config.yaml
arch: "unet"
model: "image inpainting model"
dataset: "aerial photos of the United States (SatlasPretrain)"
train_examples: 101725
image_size: 40
crop_scale_min: 0.5
horizontal_flip: true
task: "inpainting"
loss: "l1"
norm: "batchnorm"
hidden_act: "silu"
padding_mode: "replicate"
widths: [48, 96, 144]
blocks_per_level: 1
block: "basic"
attention: false
upsampling: "transposed_conv"
init: "xavier_uniform"
residual_init: "none"
optimizer: "soap"
beta2: 0.999
learning_rate: 0.0018
beta1: 0.95
shampoo_beta: 0.95
eps: 1e-08
precondition_frequency: 20
max_precond_dim: 512
merge_dims: true
one_sided: false
adamw_lr_other_params: 0.0017
max_grad_norm: 1.0
max_steps: 11400
batch_size: 128
epochs: 14.3
lr_schedule: "cosine"
final_lr_fraction: 0.1
warmup_steps: 220
weight_decay: 0.1
adamw_weight_decay_other_params: 0.01
Rows from block 3, named by matrix and row number. Rows with one number belong to one channel. Each number is 500 + 25 x the weight over its row's rms, rounded and kept within 0 to 999. All counts start at 0. Numbers have three digits each. After the name is the row's rms in percent of the matrix's.
# convs0: first 3x3 conv (model.mid.1.convs.0.weight, 144x144x3x3), inputs 98-111, a 3x3 kernel for each
# convs1: second 3x3 conv (model.mid.1.convs.1.weight, 144x144x3x3, transposed), outputs 98-111, a 3x3 kernel for each
convs0.11 097:499523495485495489501500492494515521451505489554487506498538477473513481504538475494532494466517531503546489530527519493545530479515490502501511454514478515492495512499510516512479497444485480516527488492559512502552482500547458505464513478503499503522502544520497520487510522505524562490481515459490502488503503495493498496501515486488504499461481515475476478490504552533472546
convs0.12 111:456514522525482503486492468524518480513505498472488524498468499520495487500485508491497496484515518449496506509472477521492516496540454510494500502505497430487480472481505534526471478528510503493478481540477533483560494452497495492522509516502490473498502522491520501523490498520506519473522506505484511457525511494497484471484516479528473500504552509486518487466492509489476507
convs0.13 104:513528493519508472540524492489464527513506448533518519493473495486451509493482493498477464453504504490527493511514505500532485509535544501485488515468496490507494502502457498494494506505457452527520521510459484480469507510498511517464508468512485473503496476496499479509524478515544487511535475542462531549464504474503465473526504482437503503476576457532560467517535493540489470
convs0.14 100:491499503523488504520503499488500498502536510491499535461456490485484526523506524457497504497528472563524543447487484453547463461454408537529456548501482509538532515487523527514482459521494484509514507481485474509460536521480502514489481518524547458451482472463521520499493462509499508486493472490552523507490573516476521515536513515471546518498508485472533483483480510492464532
convs0.15 098:504493467507538493509483426474497491512478439549529545479496482478541459520476525501466511512534492541516424463512480517485514571475527534527498462505552498517519574508452478498502514511501526495501506522493487530510505485445548504499537588503521494475469464510513548520503516506544508480460505511492478517457524499467518511489497471523491452491548485485524519526483504491477516
convs0.16 094:501500499496519491523516504509444455509471462538517447514478477471497533486460439530512536479520527491497421474533546524523527477458499545493506502470507485539511471501437473512504504492517552491471488480481478517507512505448484452514471538540507498479531522472459517532531469467480524466498546499493485509482495521490502502543489500490482517485500496458518526478507497475495527
convs0.17 076:469530496493486462494511469516517492510501467511471519542481440498482481503516498496534537489525484487499446503500504468492476528446505485522500507483488476436491560479514520506500518514446488526527482531495462483480507468530557489487549475503522493434482508497541509543523490507506485485522490485441506508474477484550478461502512498509465506500507522461454470504462485500471451
convs0.18 093:501458489495516459495493527503497505484516445499516544470518514488494460517560516489491471465458555504505490464491535534480470451564442517534532505483482513488489510521462484455463471472499524505499485505483467502497514495507492547457527533533456506515508477474481480491479466513493480491495463482535507546497549504504482533510475484485469486473493497454500542460499492489498499
convs0.19 107:496519511484527483499498478504507508518502492478500466492456534506484512509471520492486522491499511528444475508503561506512519542486537500488491497539463465494504437481513498521511484507507500485491495462502551458458429492504502467489472529472532505461514515540492512496472493537540524498479570505495504446496535504521480472499472502509525492466479500451521500485529503509544499
convs0.20 112:513502479511472501490516475526502501500508534478515526526503503483508511513490521497514525508484481494488457561527485524472535489465510512500523520492494478506487545483495503578507473473525477493496509516475582493513502507488491491512511487480476511543538508475493518486468495503463465477490520512523514468466478502521510468497479503505527452466506513481539493487540491477523518
convs0.21 116:501530522449496513505492502509459518475504501513499519506493503492485496499539519492540498503502509490464494455498499518476462506496463511511486479488467481475470517481519487458485496536529468514513485508480512487496473513495562503474491457525490515489494487470481489555494504482514459526496520462504516501543478485511529471491486523482490517454506498506535497516479513533502467
convs0.22 083:519467505480500485464492498507486491483503501485500469445481489482541555510492522506460500487537481464457427467480528482493507493498547468500459469496535554495536533517490498485463489498438415439403440471439486501459533518507499564491497546506493468492504486526486513500519490526493501502488476535478482474461515472514476464516505526472524504533524473510460476494533558509514501
convs0.23 098:457485474536534473451493523500482494496551531469456501486476487479491523527498518502489497512496466472533499477460491510510476506510542526509505516519492500536529492507492502499474500495521575509507529511465488510531541520515527537543453493561484520521485495481549486520462486492466496461510470469504520510524513491486443505486500451475487497487490492449498499514494443480540511
convs0.24 106:513473513473463537459444511511497523447514538500480524498512484525508483483542526501538521511482526491503551489499510482529500446526558501477485476505510520487484505513536486505458527482524526494498487498520447517569461497561477538474555466483488492517452449556471521511534548504531496512525481513494513440520477498509500522517493499501535499492518491503497512517480465528522491
convs0.25 094:507504489509527513498514519511498515483494501494484485510521495503516504485500483504507496483486490502516490512500501501503508497496490515474510513481490487508482508500513498494493503499498496520497492494496494490499486480505492489494499489489517501483515487480488509491491521507491513536525493499508474462505496478497511534507492477506501497504514497502496500510509509492512513
convs0.105 089:504500496478453493508521494469506486468489504490524509481499508481503473501495497471512502531471495488450520487517467483514517501491445465509480496518484563498522509481463511512517503562556518502513540476451480534512534516473500471514536489510500514491505487511513511526548497517537516499514484491472490530464501502525496502477501439532503478500528499470564505497456463520538460
convs0.106 103:493481466509505510500521495502478504464481525491492512476510539495502493526481510513497489505491526462483512490497517487520510496518507479530513487515503478511503505488506508531491509473484524494484487492529521519473479507534483498517532489505460500517517496519503486498549487491527513468500517480444495517470519566521511533502496481504493521497495492524484548501480517533492467
convs0.107 097:514520449513483462487485533499508519489526502493501518532488472520452526529527482499502484531498482504522474511476513498538491530486509499516499508492453485493470508549486491498584491511492484497493489513520535451516534520525503505469548511460515542489536488478506499477462505472484471528467503518513481520519460496510481495457515491473500492491505499495473520502485515531461501
convs0.108 089:525488548494517517504508498492531510540484462533519504484445478461524487495495533508480494503487512507507476501496504490499518511440565449470460537499469542516533481477522548555499546478485470482509438489505475468441528487468473441508490527483502497498504489496508500484541543497557508541527554476495498475490479458509482456458532475511507522508519513466471503505495491485485483
convs0.109 101:516489473503459505499560521491491512502459532482456480500501504489504477506471448507526473499477501461510547509524497491489505463483525487542495457496499489456471527483435463554523488476452518479514486500529541515487477514532514513512528550516466479493526461485507502478484505458529490517499485537522493475504503446459499506533507511525530498508489509497500480480539524512492522
convs0.110 078:525466463513520497527497515528478479496520480492459470495483551517494483485482476488492549492476422510472490504483468489520458455492516514467505536474478513520529490527471498476478480503485519493501475505502519469510517499504506449542475517521508492525501495556513468471498498539494560524472520476527508494526509504491521504519497534529531466503481500554478519493513500506480524
convs0.111 097:478501498499499487474506507499496490509486502589523480472511470486510539493470503520475485500527500454471491516436532534462481501549474457494499469464528471494516465498523485505507533539468472516515491497528486478483481587495490471471515475490543547561551486536485496480552518476478535519476533472510472437478490533518440504483506490474518509479505460494530489531504504504494483
convs0.112 117:512509503483496495509472494485491514527497436514492477485499526506500483508496525496470511473484519503531463515493531489505501471451483499489505487508518523505520459473491531502510502512466479490442529521535501475535507509513517531492468477523459475538484552490516497501484482476485457506505500505515490499445462550519517499513489531509540497478475489479493496488507487517513527
convs0.113 106:495473497458478470502501507516496463482507474528526551507512491515501485510553506493455515508510483468515526490470514447472536443442536501492488539520506555485518484523496510524495511486473531513496513512560451478524500473504510533503523576585518562442421472465573465524492455491467549486532458480492495508517471488519498541489495466524506481510511489543507511481494534496521473
convs0.114 108:510500505500514493469478522507437469526490518501544515522387517524457480479535505545498482485549465467536474520538487501514483519584499460474485503510508479495507471493504510504504503516508513482483495493501546493467491497525480515438486509474459510462500535468536454500528534543530509517531519474521501476493520506512517504445515477502486520499491484478496495463514518505485503
convs0.115 089:538483499518521481498502450531464502488459497532481457456490504483490556457459505489520502484462500419514477460466502484448477500417498486493493500492487517523551515495484466497503501515469523503532509526530450503471525411504468536534531556467457482477486487468501525495518510501506475527519486497491489498552464460518530447505485518480521527531482484514517498493504477474522488
convs0.116 102:472511525505503547497496511471531505512496515527506472454518477512484502524468510473514523512551515534544472473543498530469495537493471488473496515469526517538507530519509502504525474457472512501472518488503499517492474528496485494516560449498505481468469500521518485452468560508534503496479491538532523475492479501498521509473487496510513461504531480574485513512503481516518491
convs0.117 099:513490465480499537481490505494477509528428477485492466550545445540511486560499497488499549484540514493518530466520512452525516541434503490478476495473489446510496522508479490483506525507462463511575519491521468471474446509518472546451556471490497485522464537479500560479477487492477500552517478495491512490485463502489527482503524528498496530486522530495492487519500510502491507
convs0.118 115:481532497497484504505480484537553477459539571513458536468517535553502523508505477500478477508538472523445526507434504497505450480490457484525507544512500540480512492545507513476478487542511478481530517515446448476516496567471509493501517489515530518465482486506497520492498494500499526476483484482511523554498493542511494531458469469509485475467507528550500510521484504484509511
convs0.119 109:507494502469495479488532529471451538483544509522500520498537489537472516514490480501492503497500515491519519489498464503480500534459505450492502488517512475492519500497553562523481487502475504476494522497487506498499479513489484533484573473481484494560475532463489511468491537488495464497485480492482522493537443493503526479428478522502477471508468488521462484521473525499498517
convs0.120 099:498472550479488483529487487488504511522485450488481462510506484559502493466485482499540535512526517465481457490519515451509507441443517514483509550508453499475503473486459497458457489478499522521544546482509491506443464560472494495533491503487565537496438432498493504517462457472490509515519513481499480500508516479513523469468460499490476520488498475477485497501510553529509532
convs0.121 099:475566502485490503491514486498493535510471461485498480474472522476524554470497557496511498516521511455514487493521500522505465481505465526510480501477538586500523499536502560531482479510530521505450483465456502473501489528529493475465511514470533468507531504526513537509466497443507525518534473462512511507531479479485492502550498478490498500489520499513488495507443496515506430
convs0.122 095:505501536461485508481479477497489463494494480528505507506504463496508445474499481511509486510497475508480524497505474494518530516502496493495511519482518533488488475510467513465482495465508494492498467516467495450462470527510461478493530529497476478530489498533475518481533514473526484499488477472494542490487492512481492513531508482522502517532488502471462514516517496494505495
convs0.123 099:475471507509462514546484484540514504472514531475487547498486479504481514502480513489524474500507484510437549513511492483501526506527467461492462480511492511470448467493484481540492539473466487507514480485481466477526509492525458551418440491537555509538535492504511531470482494513484473505506497453498461464511485479569540467472486475515498506530474449508487498503506476487442557
convs0.124 114:502514508502498503501484539500476484493478502445530452524524471478517512489549474518434524503449494513479489568489524488512546552525510465517517479487493461489491483480527523518505498551520464492521477518476517570455493426511495472475476486496516535453539501514473479532534502459537471521468468544491485502539523490481557505475503453508516494476469496505437487524493494480497514
convs0.125 088:506507453526510503483519487501492505508533478489504493482502479505491509471497523472499500461492480560465495498489493524483499477528475478494509488483505530492514502526541490479506487484490486499493475522505540459518487472494489502542528476510500500517511487530467498452492510485528515501474512515506471450509470485504500515502472495485497518497493495512493514507515493493494554
convs0.126 105:470511518519510511469542480470484481471468513507467464475523509465518473500493505494506510488455486510550509474489484499497486479448446515481519509488501542518518533505505523437529483476530505522517514469504505473464502489537519530542539479471534497523434557546479504489497463476505489459506466523498482502508482485483500485501487497495552467512495494519448514508515516517551446
convs0.127 094:524489505483503520502500498509522550517471457475451465472488508524482492471480496510515500496533490469535493523481506509462477519394499547514479493480516510512445508527480495447468476489493507486502480505513526507477478511498534468507508489462484530480477478530488503454493501514493495507455461495471487537480546467489496511501540512517503495514524510502466543504488533495494489
convs0.128 087:488491525501518497486501474469525523496474528468485468528530542479511494526530519477522537482519527464511504456475497476503471439503497503474479522477501508497533493526526510497500491543533496523508491498509472517487511545514504491511502524481484486502490454541475535513485518496520515497476502527521518477530437492505502491508514517556549482502517511502556523525501474528494478
convs0.129 097:529502513492512495513529493471457522481496454472499527476466474527466479512491496500519486495506513499529484501531449505485503485481518517522511511491471494505523497481459481462509499452482531512521515509514517503507520484512513537496514521469489502409533468536511504501501492505476428553463510520480522458519482524471503470481528532544519448490516515451512494490554529484517515
convs0.130 093:491514489482495480489518438516521513474465458532504485528497497484476522491485481488488485480422521487447414525525492524508489470496522489495460476500497556505492514466493538538515500503490463517523488451477460484482467469516469501468509496513525489525514494496536487508512518494555487553514493493488510497493477484473470506501492558496509520548516494480521473475535542490514510
convs0.131 111:514470510530485476486513493477511488539483537486510513509508508505529483493486520497518532491441464480494520488471502488483533485516475487503524514503488539461513478489517494519467493489476496484490462486483499512474492496526471483511499534523500472492549478467533492493496482534537498510521557489505523496531484510441507547476522458471482487477501519508521546507422533525479495
convs0.132 109:507477503483525472509500509498492512524467463478470475444542492471531534499448520484504489487550513561498438488506503510468503509535472504519508487503483521508490532488499475493485506538490516526538504491481493471514524491486531434440515511469473466485496504491495510493453505530494522495484519495463490505509514478482471495500511448497498478473498498490507455469518489480499494
convs0.133 104:511470496454499508447551495497498482463490504545481466481517492467514477484503497508473480465467540498546486503479516490516524457575489509520528498524490498491471484495472536487494490503467496503566519500498509521506476476490462513483536505457534500428485487516480479488480466555474528465486502512491535494489501475546518492499513485533498481493498474505508492535506492500479505
convs0.134 095:494498490507483512466495477528500513470521458443504514498466509507497461492494481527499509535515488445504548464508496480513479522458490501518484522510467532473447488544514481461500459459496553520476547501479487480501514517479502503504445473522518485500493488506496524484476447487475514533525508502517473500468503486525494467466537534500507506515529529427502460497488498491481512
convs0.135 092:468499486535481470562493462504537490492529492501464498482503494538511508507497489521504478505493523510494445535486488462466478493437539537542520484498515500504470506510500470547473537446477538503467500482537457483505518524492475508507510489519551490541538531490540484532454493503523510522517511489498530501562451553499504499527502494504469478528493512511495498528531519469502521
convs0.136 097:469509467517481490486473486502504495508504553518538534536482469461474462499487493522526513493468482506489503463517508475503543502450515463469529466512512467488497459464476488514497482502576472505478513537525490497407510516530471441517504537492483539477560502529465510511535519516485440522547503539501452467531502475485526550522432479498525486508502502525550533481510516461490515
convs0.137 099:419497454489472501502525474467496481546511499520525575526494505505487479489487515539496468497529460530532445483515477487479527459470443498475521481501487571492497522527480490447513474470451458508473501513510488458504542460532466524505492502502519534537496513509475490517482522509500509532522455486461471512481451573497559442494478487488507483516512496539478562511568507478536518
convs0.138 107:521543439504477549516478525479513498514441521508509447525477508497489490537477470500511516494518485519530501523460480501496507517469503552513515472495505524503477481507535535527483491491465514508474505484542510505541483506540466501507528494544466467507470523488521506464483513479500492503497524500503478489486503526488490465501510535479530509515518511452530490476501478531518574
convs0.139 118:493498510498503500462504472492542507487506498523450502515488531488467510553447483486505509527461537462543499494485483480525509553472456478523487494492488439483476512513444484502480492480507504496501480506513513514529495501494484526527518517501496466491473501580511537485522490526501530470509509495513492529505512503508497457503503559527571496516477531520472517480502496493499494
convs0.140 092:502529492468481463521506544491498494496459537506526484490549502548529489513516462500496508481502524523504478463518551519490525482543537557528481459475488473514501487520490480502484455497486532465485497477519495470485507500534499450530536512488470481535478517472517512485514508505486523542520463487468531509495500462490486487502459534531475438482503540481503569464493577483512491
convs0.141 095:483524489501520471496527458526518502510515539506489471481492492508515484481494532495521485487505478485510507505526497480510514508457565447499483515501497499482491517526506523498459460464476482537530476519445484530540497499502526468490505502491451553529507482494494504485530495485514515505518441489509487465505493456509498464491514447512488503489486483448508513515443512530476467
convs1.11 099:533521541504493470535528508511474468484501470548511518471505501532467498491478500497500521477487465502542482520499450494524535507469502525487486496506525499521461507507481556467504457545489488469492450476531501467522489511484533511489489475453490511455521483465464525494502534471522501475475442527487477544486457519527534496473532473459470483563499548465559538457455501533512538
convs1.12 116:476488510519538509555475523505497496536479539446519481503498498471489508534525529532501500479582516487496502486497513489504467466536476475493478483508497478532486469504490526512502518488538493495461517475532514515479538509516471503522495486462530501511476508509494486488526481501525491494508496531532490478525509522477522495493474487584557501496489503507526509486478492534465507
convs1.13 104:477484513489485527468506488503515506470494481487542565491532478495530501462523461482453499516499544498495499480530417477474512534491515508535462492529515521487469465526525520516472496508534523546524500492481489489483479515496472507541461503488523486487510543533488457484501523453494451498459481496530486486501515469501487545475540541500491499494517462491484512506493447526486495
convs1.14 095:507489500502480446482502439511521503484570529499489555515514499468505500504517477524534503512493521510446483477517498503508479499442553488467527524522501520489504485506515512497522507480518523492504490498505504481471504474517482510524491461447501476491512488518539607430483562533520493506476509484489513473492466488479469491507495475483496518495523580509467493494497475514504487
convs1.15 091:500492549513520556499508478521546503506507493526519516552528508504517546510494523491517489514480490488490478476555447513477585496509564494513455507535527518475511488510516493471502492474501497525481506512473490512519476509528510490485527488500508534546495493551527535475522495528458437554524504503523481556498498506481489491497563511519526493495508499561479547495522545499490509
convs1.16 087:508468516542497503526518505491507522516510497551503509505472497528541494515510490490478525507515474496534473543516474491490484508547509536531520502478501485512509499512502528513464539445491495514484503505515469526531506489538501527502521504507537459486507518511475504485442431516505523491527485483497491556530506437481472486491526523516527492487472508491463512454482523467503545
convs1.17 077:505493502539486505516500514476510480458500517508477457482494511508483528503552531529481519513483476525487506494542488517487518508491513483518517484493510474463523482477445479492477464496450490520506483487528469475495486509471478489512498483473462488513483509513503465469468495462475514456533534477469501518506573529542507546518509488492508487542516502501508498489495519462541543
convs1.18 092:499516520489519486487543506484450460467501499498476509506479488485508540529472531508484471482505525482536503542451503493530506470482544505510516488510464455497481482503521507508523506500513504495501464497515507491467529448496502514513518529524458465491457534492499521521513486515498466512527515506503507466562437483545530498534543527475523509502498513449499489442497523509474487
convs1.19 111:493474525485536490516535495499489519503477537533512515483502523500480498500497502524496517516513480465548424453507491480488499501476499482509488497509492508519459498493493455527494475540518524530487496490479492512492498542474504508497529474528505484521522510472512527498486516520476495467495507470486477533477510504492472558483462504506484512514491466528482499523524465502528492
convs1.20 101:519529526479521500504475529528496515503534536502505522513488496519545483430491494546524453521513572497451459518508501552517466427494498528520475439516512518485553519500518449483475535476499481486461501441500496534512501519518462481546513514456483525471481500538479479492522501497536541494510526492530514513474504489541493516494492492501477472487564513490527502521518510478513517
convs1.21 111:514533476483479492469472521497501513492491485514463477488531507485449454484499522482496500464495485477466475522484506484467513466496479504516542525518508477517502484494522515495506498528475488513484549480451494458511434481501501487484495478531474496506492498518523467488501504471513468472496514513463502541495511497430523525501514487491528487494495481490479497482469515444497498
convs1.22 084:493467504522470497481508516468508519521517467453461444486478509486488471434485487477489512492497463489515477510524535504527520460531502481507480498476498508430484519501497524480500503493478458478466509489483488481433512511559487509497511472506558483514516496476545518522541514503510541502463485510474498527525506512478477500568529481509511536554511514458473500496500488494504542
convs1.23 101:490505519520498454499479430508457489450489504513479525492514473509463500521523474508482508493524484516485514510489499527529482469493545507496509500498483466480506509525505517513533487480496490518507535520550515455465507498508465483483523533514518481463523533582526525521550539457497497547503501488514518535502496499484478535484457454530536570473510495559495511513517526492528536
convs1.24 100:506548482523484478481485499520565503524544486528447522514495506494520501538485462479515499483510526499465523460543560482494540492445495509480482491524517509550529503507504533463527512495491479510509498511500492477478547515512504524498476527455497455462501524534467523483464533526512520504517458486494510505447467466508459526503521490505456457515473483488499492503484500510500493
convs1.25 082:526539494508528487505556479455475475479430523514421498519483475497500489509515503486512526510501486489514466523549505536526506520552486496520500483502499475494510458471493490466482507452493514502502483495477509514487438501485463513476478484485435560484452498497447478555526483512527496489522525479496490516524487471520541473498491471484513513484480511537494499533512494544527499
convs1.105 103:453510486561499482444561441567480515490554489496463479513536501487487502481456469507486516502535457460483523562502537500511489526512506505474471512495473476493502486503500464489499517483486512474495467510523490570490473491456472512467462474458532464517477490520535467525573476502488512534498503495503501480517514480520457524478499493473510479480487498497505497472546478478441524
convs1.106 090:511446517499501540511501531507518513511541463473530500486513514510516503487512532519485515523487495483492487503476500505476547488470535506552496509495507525506485500495473488473468509513490529501498480494522484484516558514524515496488512498517540485530579503480522484486528525477488489472490483502509496490482505534487508518550513509513479481502484491489497495484528518498494515
convs1.107 124:562448525515439533550437540478540490491488515506478504507476523485499518475520476513492519472502534511490534493525507513501520463507501493531471500486500523453490480523431510537466495528455498501538460494549522486543474495514471476481453524499460530456514502470474503457440515486549522423517488442502494509496536481472517483479500516488478519506495514486474517509516489492518505
convs1.108 092:513513500497527497514504514510517506473517498556485505525537520523477523497499504496511531439541499499508522510463508482510454504513489508468508513460473535557472482524520496489530497509517493468521507489477481510492464493530455474471514525501525542506502512518509494451524526503511485480479508462518484489459528519487480467539476500518531489505524558480487522481463518493465457
convs1.109 105:507490517505536468501497538490458531544516463520486505492454495526508526492527485511519484527503487485488507517497538470500491460473469482473461503559539519445471543476492480541499485506492497496505507495499494506534486507492472529525533486508519522470544459523473491484498486453542493519489513497526461518531494490566497536456517508507445456493530552512471469500507550474490494
convs1.110 070:490510430464489481501513491530505505486467486519470494512464455506484537520501540499512448489483532507490442464533543493482522486499545519514490472511495483454471491489523513485505502484486526473521519514488486514486479476426518506489483507513481515460480540500502487549510499490496492492513506513490497542474494500523515479501579461500473539502453490501502466515458499520511486
convs1.111 092:498496531464471533494516519553489459492478489509544538512485516507506480499540501517494527537498532505492532516487514513480497486490464488516542472478514525528496513471470494535506483507517541475494460497502507462503505492509485512528472515529466503449526473450516517493517490527507507498484515506530453524514513562520507471499498521459465521463513512494469556505499523511493481
convs1.112 118:526515515481540497520481517477505489545510478502502531510476482517492498464538526473521514509456530484546481532522491487554539501471489483475508453476517538503459518499464497499537524475485493493489521455479481501461510476517493477530517525487506489502501500520471478499488471506499545498486489555518541457420533574567475512470513462520464448501531558524512514491515555520480467
convs1.113 099:506497502487512496511507470465501491535476500532530499515482500559441493478512479447485484506509520485523501555477478491461519520528499471511480437532534509500507476570505546451504521515517514502524558517477498509497474524495492485523506501512537515528505549493498489533516503499491507474497503496516484487483499464487455524538536510547476499520526461525499553529512427499507485
convs1.114 118:498523495516497516532487528501492512502506486482527492546476538516488481468551487520505467466480480530471475495463499510491496490555462476548481484497499478495471481516473489500503477512525499542486501508493514481476478455540501453535456508512530528493525508474514496517549479524502503496506488502517514523503497489493532462518506474533484464476507494519552485514510522527482544
convs1.115 091:518490465528505493451496470511521486546480544508469491473498497507529529465528489483455526496537533502521494498497514473520494488494493498496506485478523499514522508494502508459494502491488462487505501511483488490500513469501480496488515501490516504480477465500514487513522520484519517499444463492497453495536518483533486487443511513483489476483499482543477458489530498525566459
convs1.116 097:475520545493528528479493492537498563531540512506508485483541488511510508505479515517516494491511460494461496486511484481519516516451506478552469472477472550481506484521517512504490486515510520518441484436526490488509514535462501472516488513533517507489493550492495475479505481547514491462531479496521464509499530506506469458515493535505510525493525503500471485524493492486469478
convs1.117 102:520487522454486525511518496494508462498496474556496508491469491521450528504507496493468507446517491494466499483525483490498523506468510507498492499494499477520486493494496510440495486517526520524497524470485487512479512472513528491485488483512463542491550497519496449479479480497485523503483499481479503525461504498487505488522547482490518474507460533505473503466463504465485512
convs1.118 127:515510513498476466492501481503475478506523490508485453494481516547495537489510469480553506509495480495481498529513518480515485505529510522499492479499501507459503488501477472496490505488505487479495479492515531488522484486506461522543512483475476498492532545523502499446505454502523514515504536464503501519432541502548493525488476483500464419507588604461483473533519523453516521
convs1.119 106:498514517508512512525516484520446493488492500516481507490468501535482526495519476510473487527532475527450512541529477504525463472488517480523509524485486480537486493454537525515520509519481513477516487530497494540520494466471536438493465505516451535485494492518492497499497458507507530484508531504468496506503542475482446507481502478488488459498439484494480491468505477473533475
convs1.120 098:478520505534492476517526500470513493513553513529475517468529512520503516492486470493486509545527465488508523503481508520501516529496463487482498517479474514535484523471483496504540511497488474480531533481497545483497509533490537560567524470509485514522529489498510470473515462469497506562505491488532529505457467452510541530499500491491514500555487503466495491535527553524495510
convs1.121 099:463526506476507510476492479502525496496505528487468506494502510491525476458482488467501490521477498549485515543492523497508538500487511512509494487462478491487485490495478499513515503514500489499511500501505530515536469472515458476449482518525487530528480502476545519501497502472484511526499511515502487450504467489513444484507519508494516464535503485465492490534545456526511533
convs1.122 095:497527468461493515507479530541466482492486480517513524482509515518478485474519521473499524498511446513541478491492506482516498495461518544510502505528508470526510526504496486511484514503481487487520539494429496516513488515518506486461525548492422521545508491502480483487522539528533544466498493489521499477505488540485478488487443533470493523498520492453503512520514537467502522
convs1.123 094:455490505512478503479464495512522539455492468485489529516479508495513495464472520510502474502522526444503534482501504490489478483550497522517489476543515519514510497517520489476448498492528547507493484491495452464471473446505473492450479535519496509507486553487478534508470498514483510523499482462489459507522442445487548522500475466489483533463487505485520525491470518455481489
convs1.124 116:489572491479507507520506486493517512460499521478479492492457521485491493462566481507502509481516496563476494481521509476520487468482478460519531508489492479475513526495488521445509522468495502464511508494484499507521521488484543489472544501468481504529478490497550489495511483508508483500495500504502511477495506482492480523472472515488538474518498444507514485508526493498534532
convs1.125 060:463557497515506488484551507501461526511499456535464492524529514508510507519535522492529478489515453494528528502520550490529501454509493479511470490533492483493544488461482502500497505439489468493524507468515523494542471525495491512495490521529502498518479466493505462518504497501505499506492504508451502536522535522497575465518513478471511504517490517534497481544482508490521467
convs1.126 102:511479493534494507481522492505500488547460481513487462528489509560459461511471517465530524500465519551509434529534526471546450542496508502467493462502465533492489494495507487504470429554504489500509505496530495509508471491513470483529452493501499516512492498532494501511509495488495509520504497441488521460502491531523492487493478496505513488506459547509498467473553496476507504
convs1.127 094:501502454509464525496497501503544515538521505474507471530476502517457508481499487454525528528485528493533491492494492475478507509507496527496494462503460512511535456544533471476486509520507503499535484547472537479466494496522466517467513501568480481537517521420527510510503507518484513495526498480501505530493477509507544557503470542484526525512517519510472508530551451516514475
convs1.128 093:501477464497502526519487482506495509472498490548466501522489533486478492483489471514467476536485510505497473467482512497509532515487519492497490476516471448564454526483526498523496508522569465478526522536538482501514502479479514503511488512463479467526500458491476469501473474522475528476489505442511505471470482464574524459498504482475495494510407535518532523479516491474491508
convs1.129 102:512503509473460488503500506510501547485497452504511526507542469485488477505518488537478472534504514494479504501478465506459479530559495513514460470474540497497511515484506495448510535544495464502516529518429516520526467500499518527536527517484499509495509517497518509505491501505468476474524527467534502513482513499489535540502484456495504444546509539470524453538484494528480467
convs1.130 095:503481517482502498507520506468501499504504474503492478520484477490512506521455446496501530532515535450494490467529513512517499548481487532521565477493535515514474478511468508483475493531486504524531492489567494487487489469497506523503503490515465509508495490545527517510500517489485490493521492499485526519529529481538492486520481494498534519551546526462494505477513551558516491
convs1.131 110:486512449537503463490497536509506506522514459489517503460505541490505504503562516511498503486475467502512531468523498475526474488549511486497523526476467484577528504461507498506524506458511431466526503456494536538494481501507524526486493542503490548512505465459524539544456447513517528460516487557461503482478504512481518426505472476531538546490463486479511502507449503445506518
convs1.132 095:468489507509509521489489494494506499484526493489486507494547491506500518516492509546514492503543513515524548497513499465497557530526464497544474488499473497513474494483511503547474500504532520497505492509517510536536538534549497485527524475505473506503489495522482516518493501500489470535496474519509472525497480475507486513495479467500505503519487500486513519488497429515509460
convs1.133 104:512478506488468481511482533500525490502502490525532475493473494495487471456472537498461483491499538521562450516500499492493489462534458529460513518467485497484462523540494457496482509522485508480514523512501494457526519493522483456488502523508478491505537489471507485494487549484482507509513517517520502493486481550496564505496506520472476524569495532496478528553467484522469550
convs1.134 097:525495521493512493489526495479528459516542454494513510510485482483474484496483497487475550506495489501497521459493520480471523482488523513513522504483482487491533460508476500487522519483533510519546505499464510452487504490487497508481506451495479454463474538490543540514550488482469487465500506536487523478539481550465473520432489494501489555555506466511486520514508538519463507
convs1.135 099:502506498481534476528474500494505540474500509520468514487461537484506484494524460452505489513432491528477485528529490509505493500548471560512495477496516512494479504449501521505512527463512524541496475488505502500507494436489517506531476492500421518511470495511527447505508506522533501508521524479486476465547524473478483486510495494486468440514487471453462452519492507516518518
convs1.136 098:464517513518507509537508522509493509479476487513501513500533487504486529492533512478479500494500429458504472527509512524469496539500516547466528508505524495520468489504494505442568535514490507486519536485465508520506530461527506511460509517501490507495515545492471505507514492527476491458513560572533523495509538461503500486503487454492480524481516492483485517505566493474520507
convs1.137 103:499502507510528503517483466461467470542488562486491528472466476556467525529480506468514479502489520513529451515478526536470501513473520498536474512500525488562535512493480572470489493537481493493481486519489486489465540489518473548492530469522514463513489537521507468517514476519511507546524506479513470519484531542538514488465496540528496477500489465482457511516512427490514449
convs1.138 108:449522542443494501559473459554474485479526522487473527480480463541557499470503556528502457479465543505515468506493503479505467496484518527496482514536510479476491518520548460523524512482487499515475531485537486563536531518519496471488488475500517542471522472528554517572502501477505495481497495503491522518491461500465516495518512484493514527488472492510507479466478450527534528
convs1.139 130:517513486488490506517492498521534497526404506474523494521475495462527484490509534481462504512494515474548521488534506474517524524465499476574535460476487510477503499561522507460459464487505515503494467479507499529511485474472514533503489532479502485501472493531457546499488468483518548532510477501521506511449481468509521477516522475503488475449475505498529511489494492469501521
convs1.140 083:473509495530523540524497496484511518515503513512507516453516491524506508510504494478536500488480531532500502500493520509530475515502474477460471560539525479475498513541505466515531514479478514516502501481517476494521517514469462497465472507545495500498504516508510490499468465496502521510466492502468489465531505482507488497524510544487508474494463503454532477522536531416513522
convs1.141 117:507489515495544480481486513495511494516475492509545492480527507480539473492523467527573479499517492501469512516462520483488527538502496494481504496498517520442517515501465470532485526525481556497484489542481446526503521509468507536471510508474496436542499439567526420543524489520535427528472497507523492517523482485519502493491499492511508487517522481522501515492512494536493517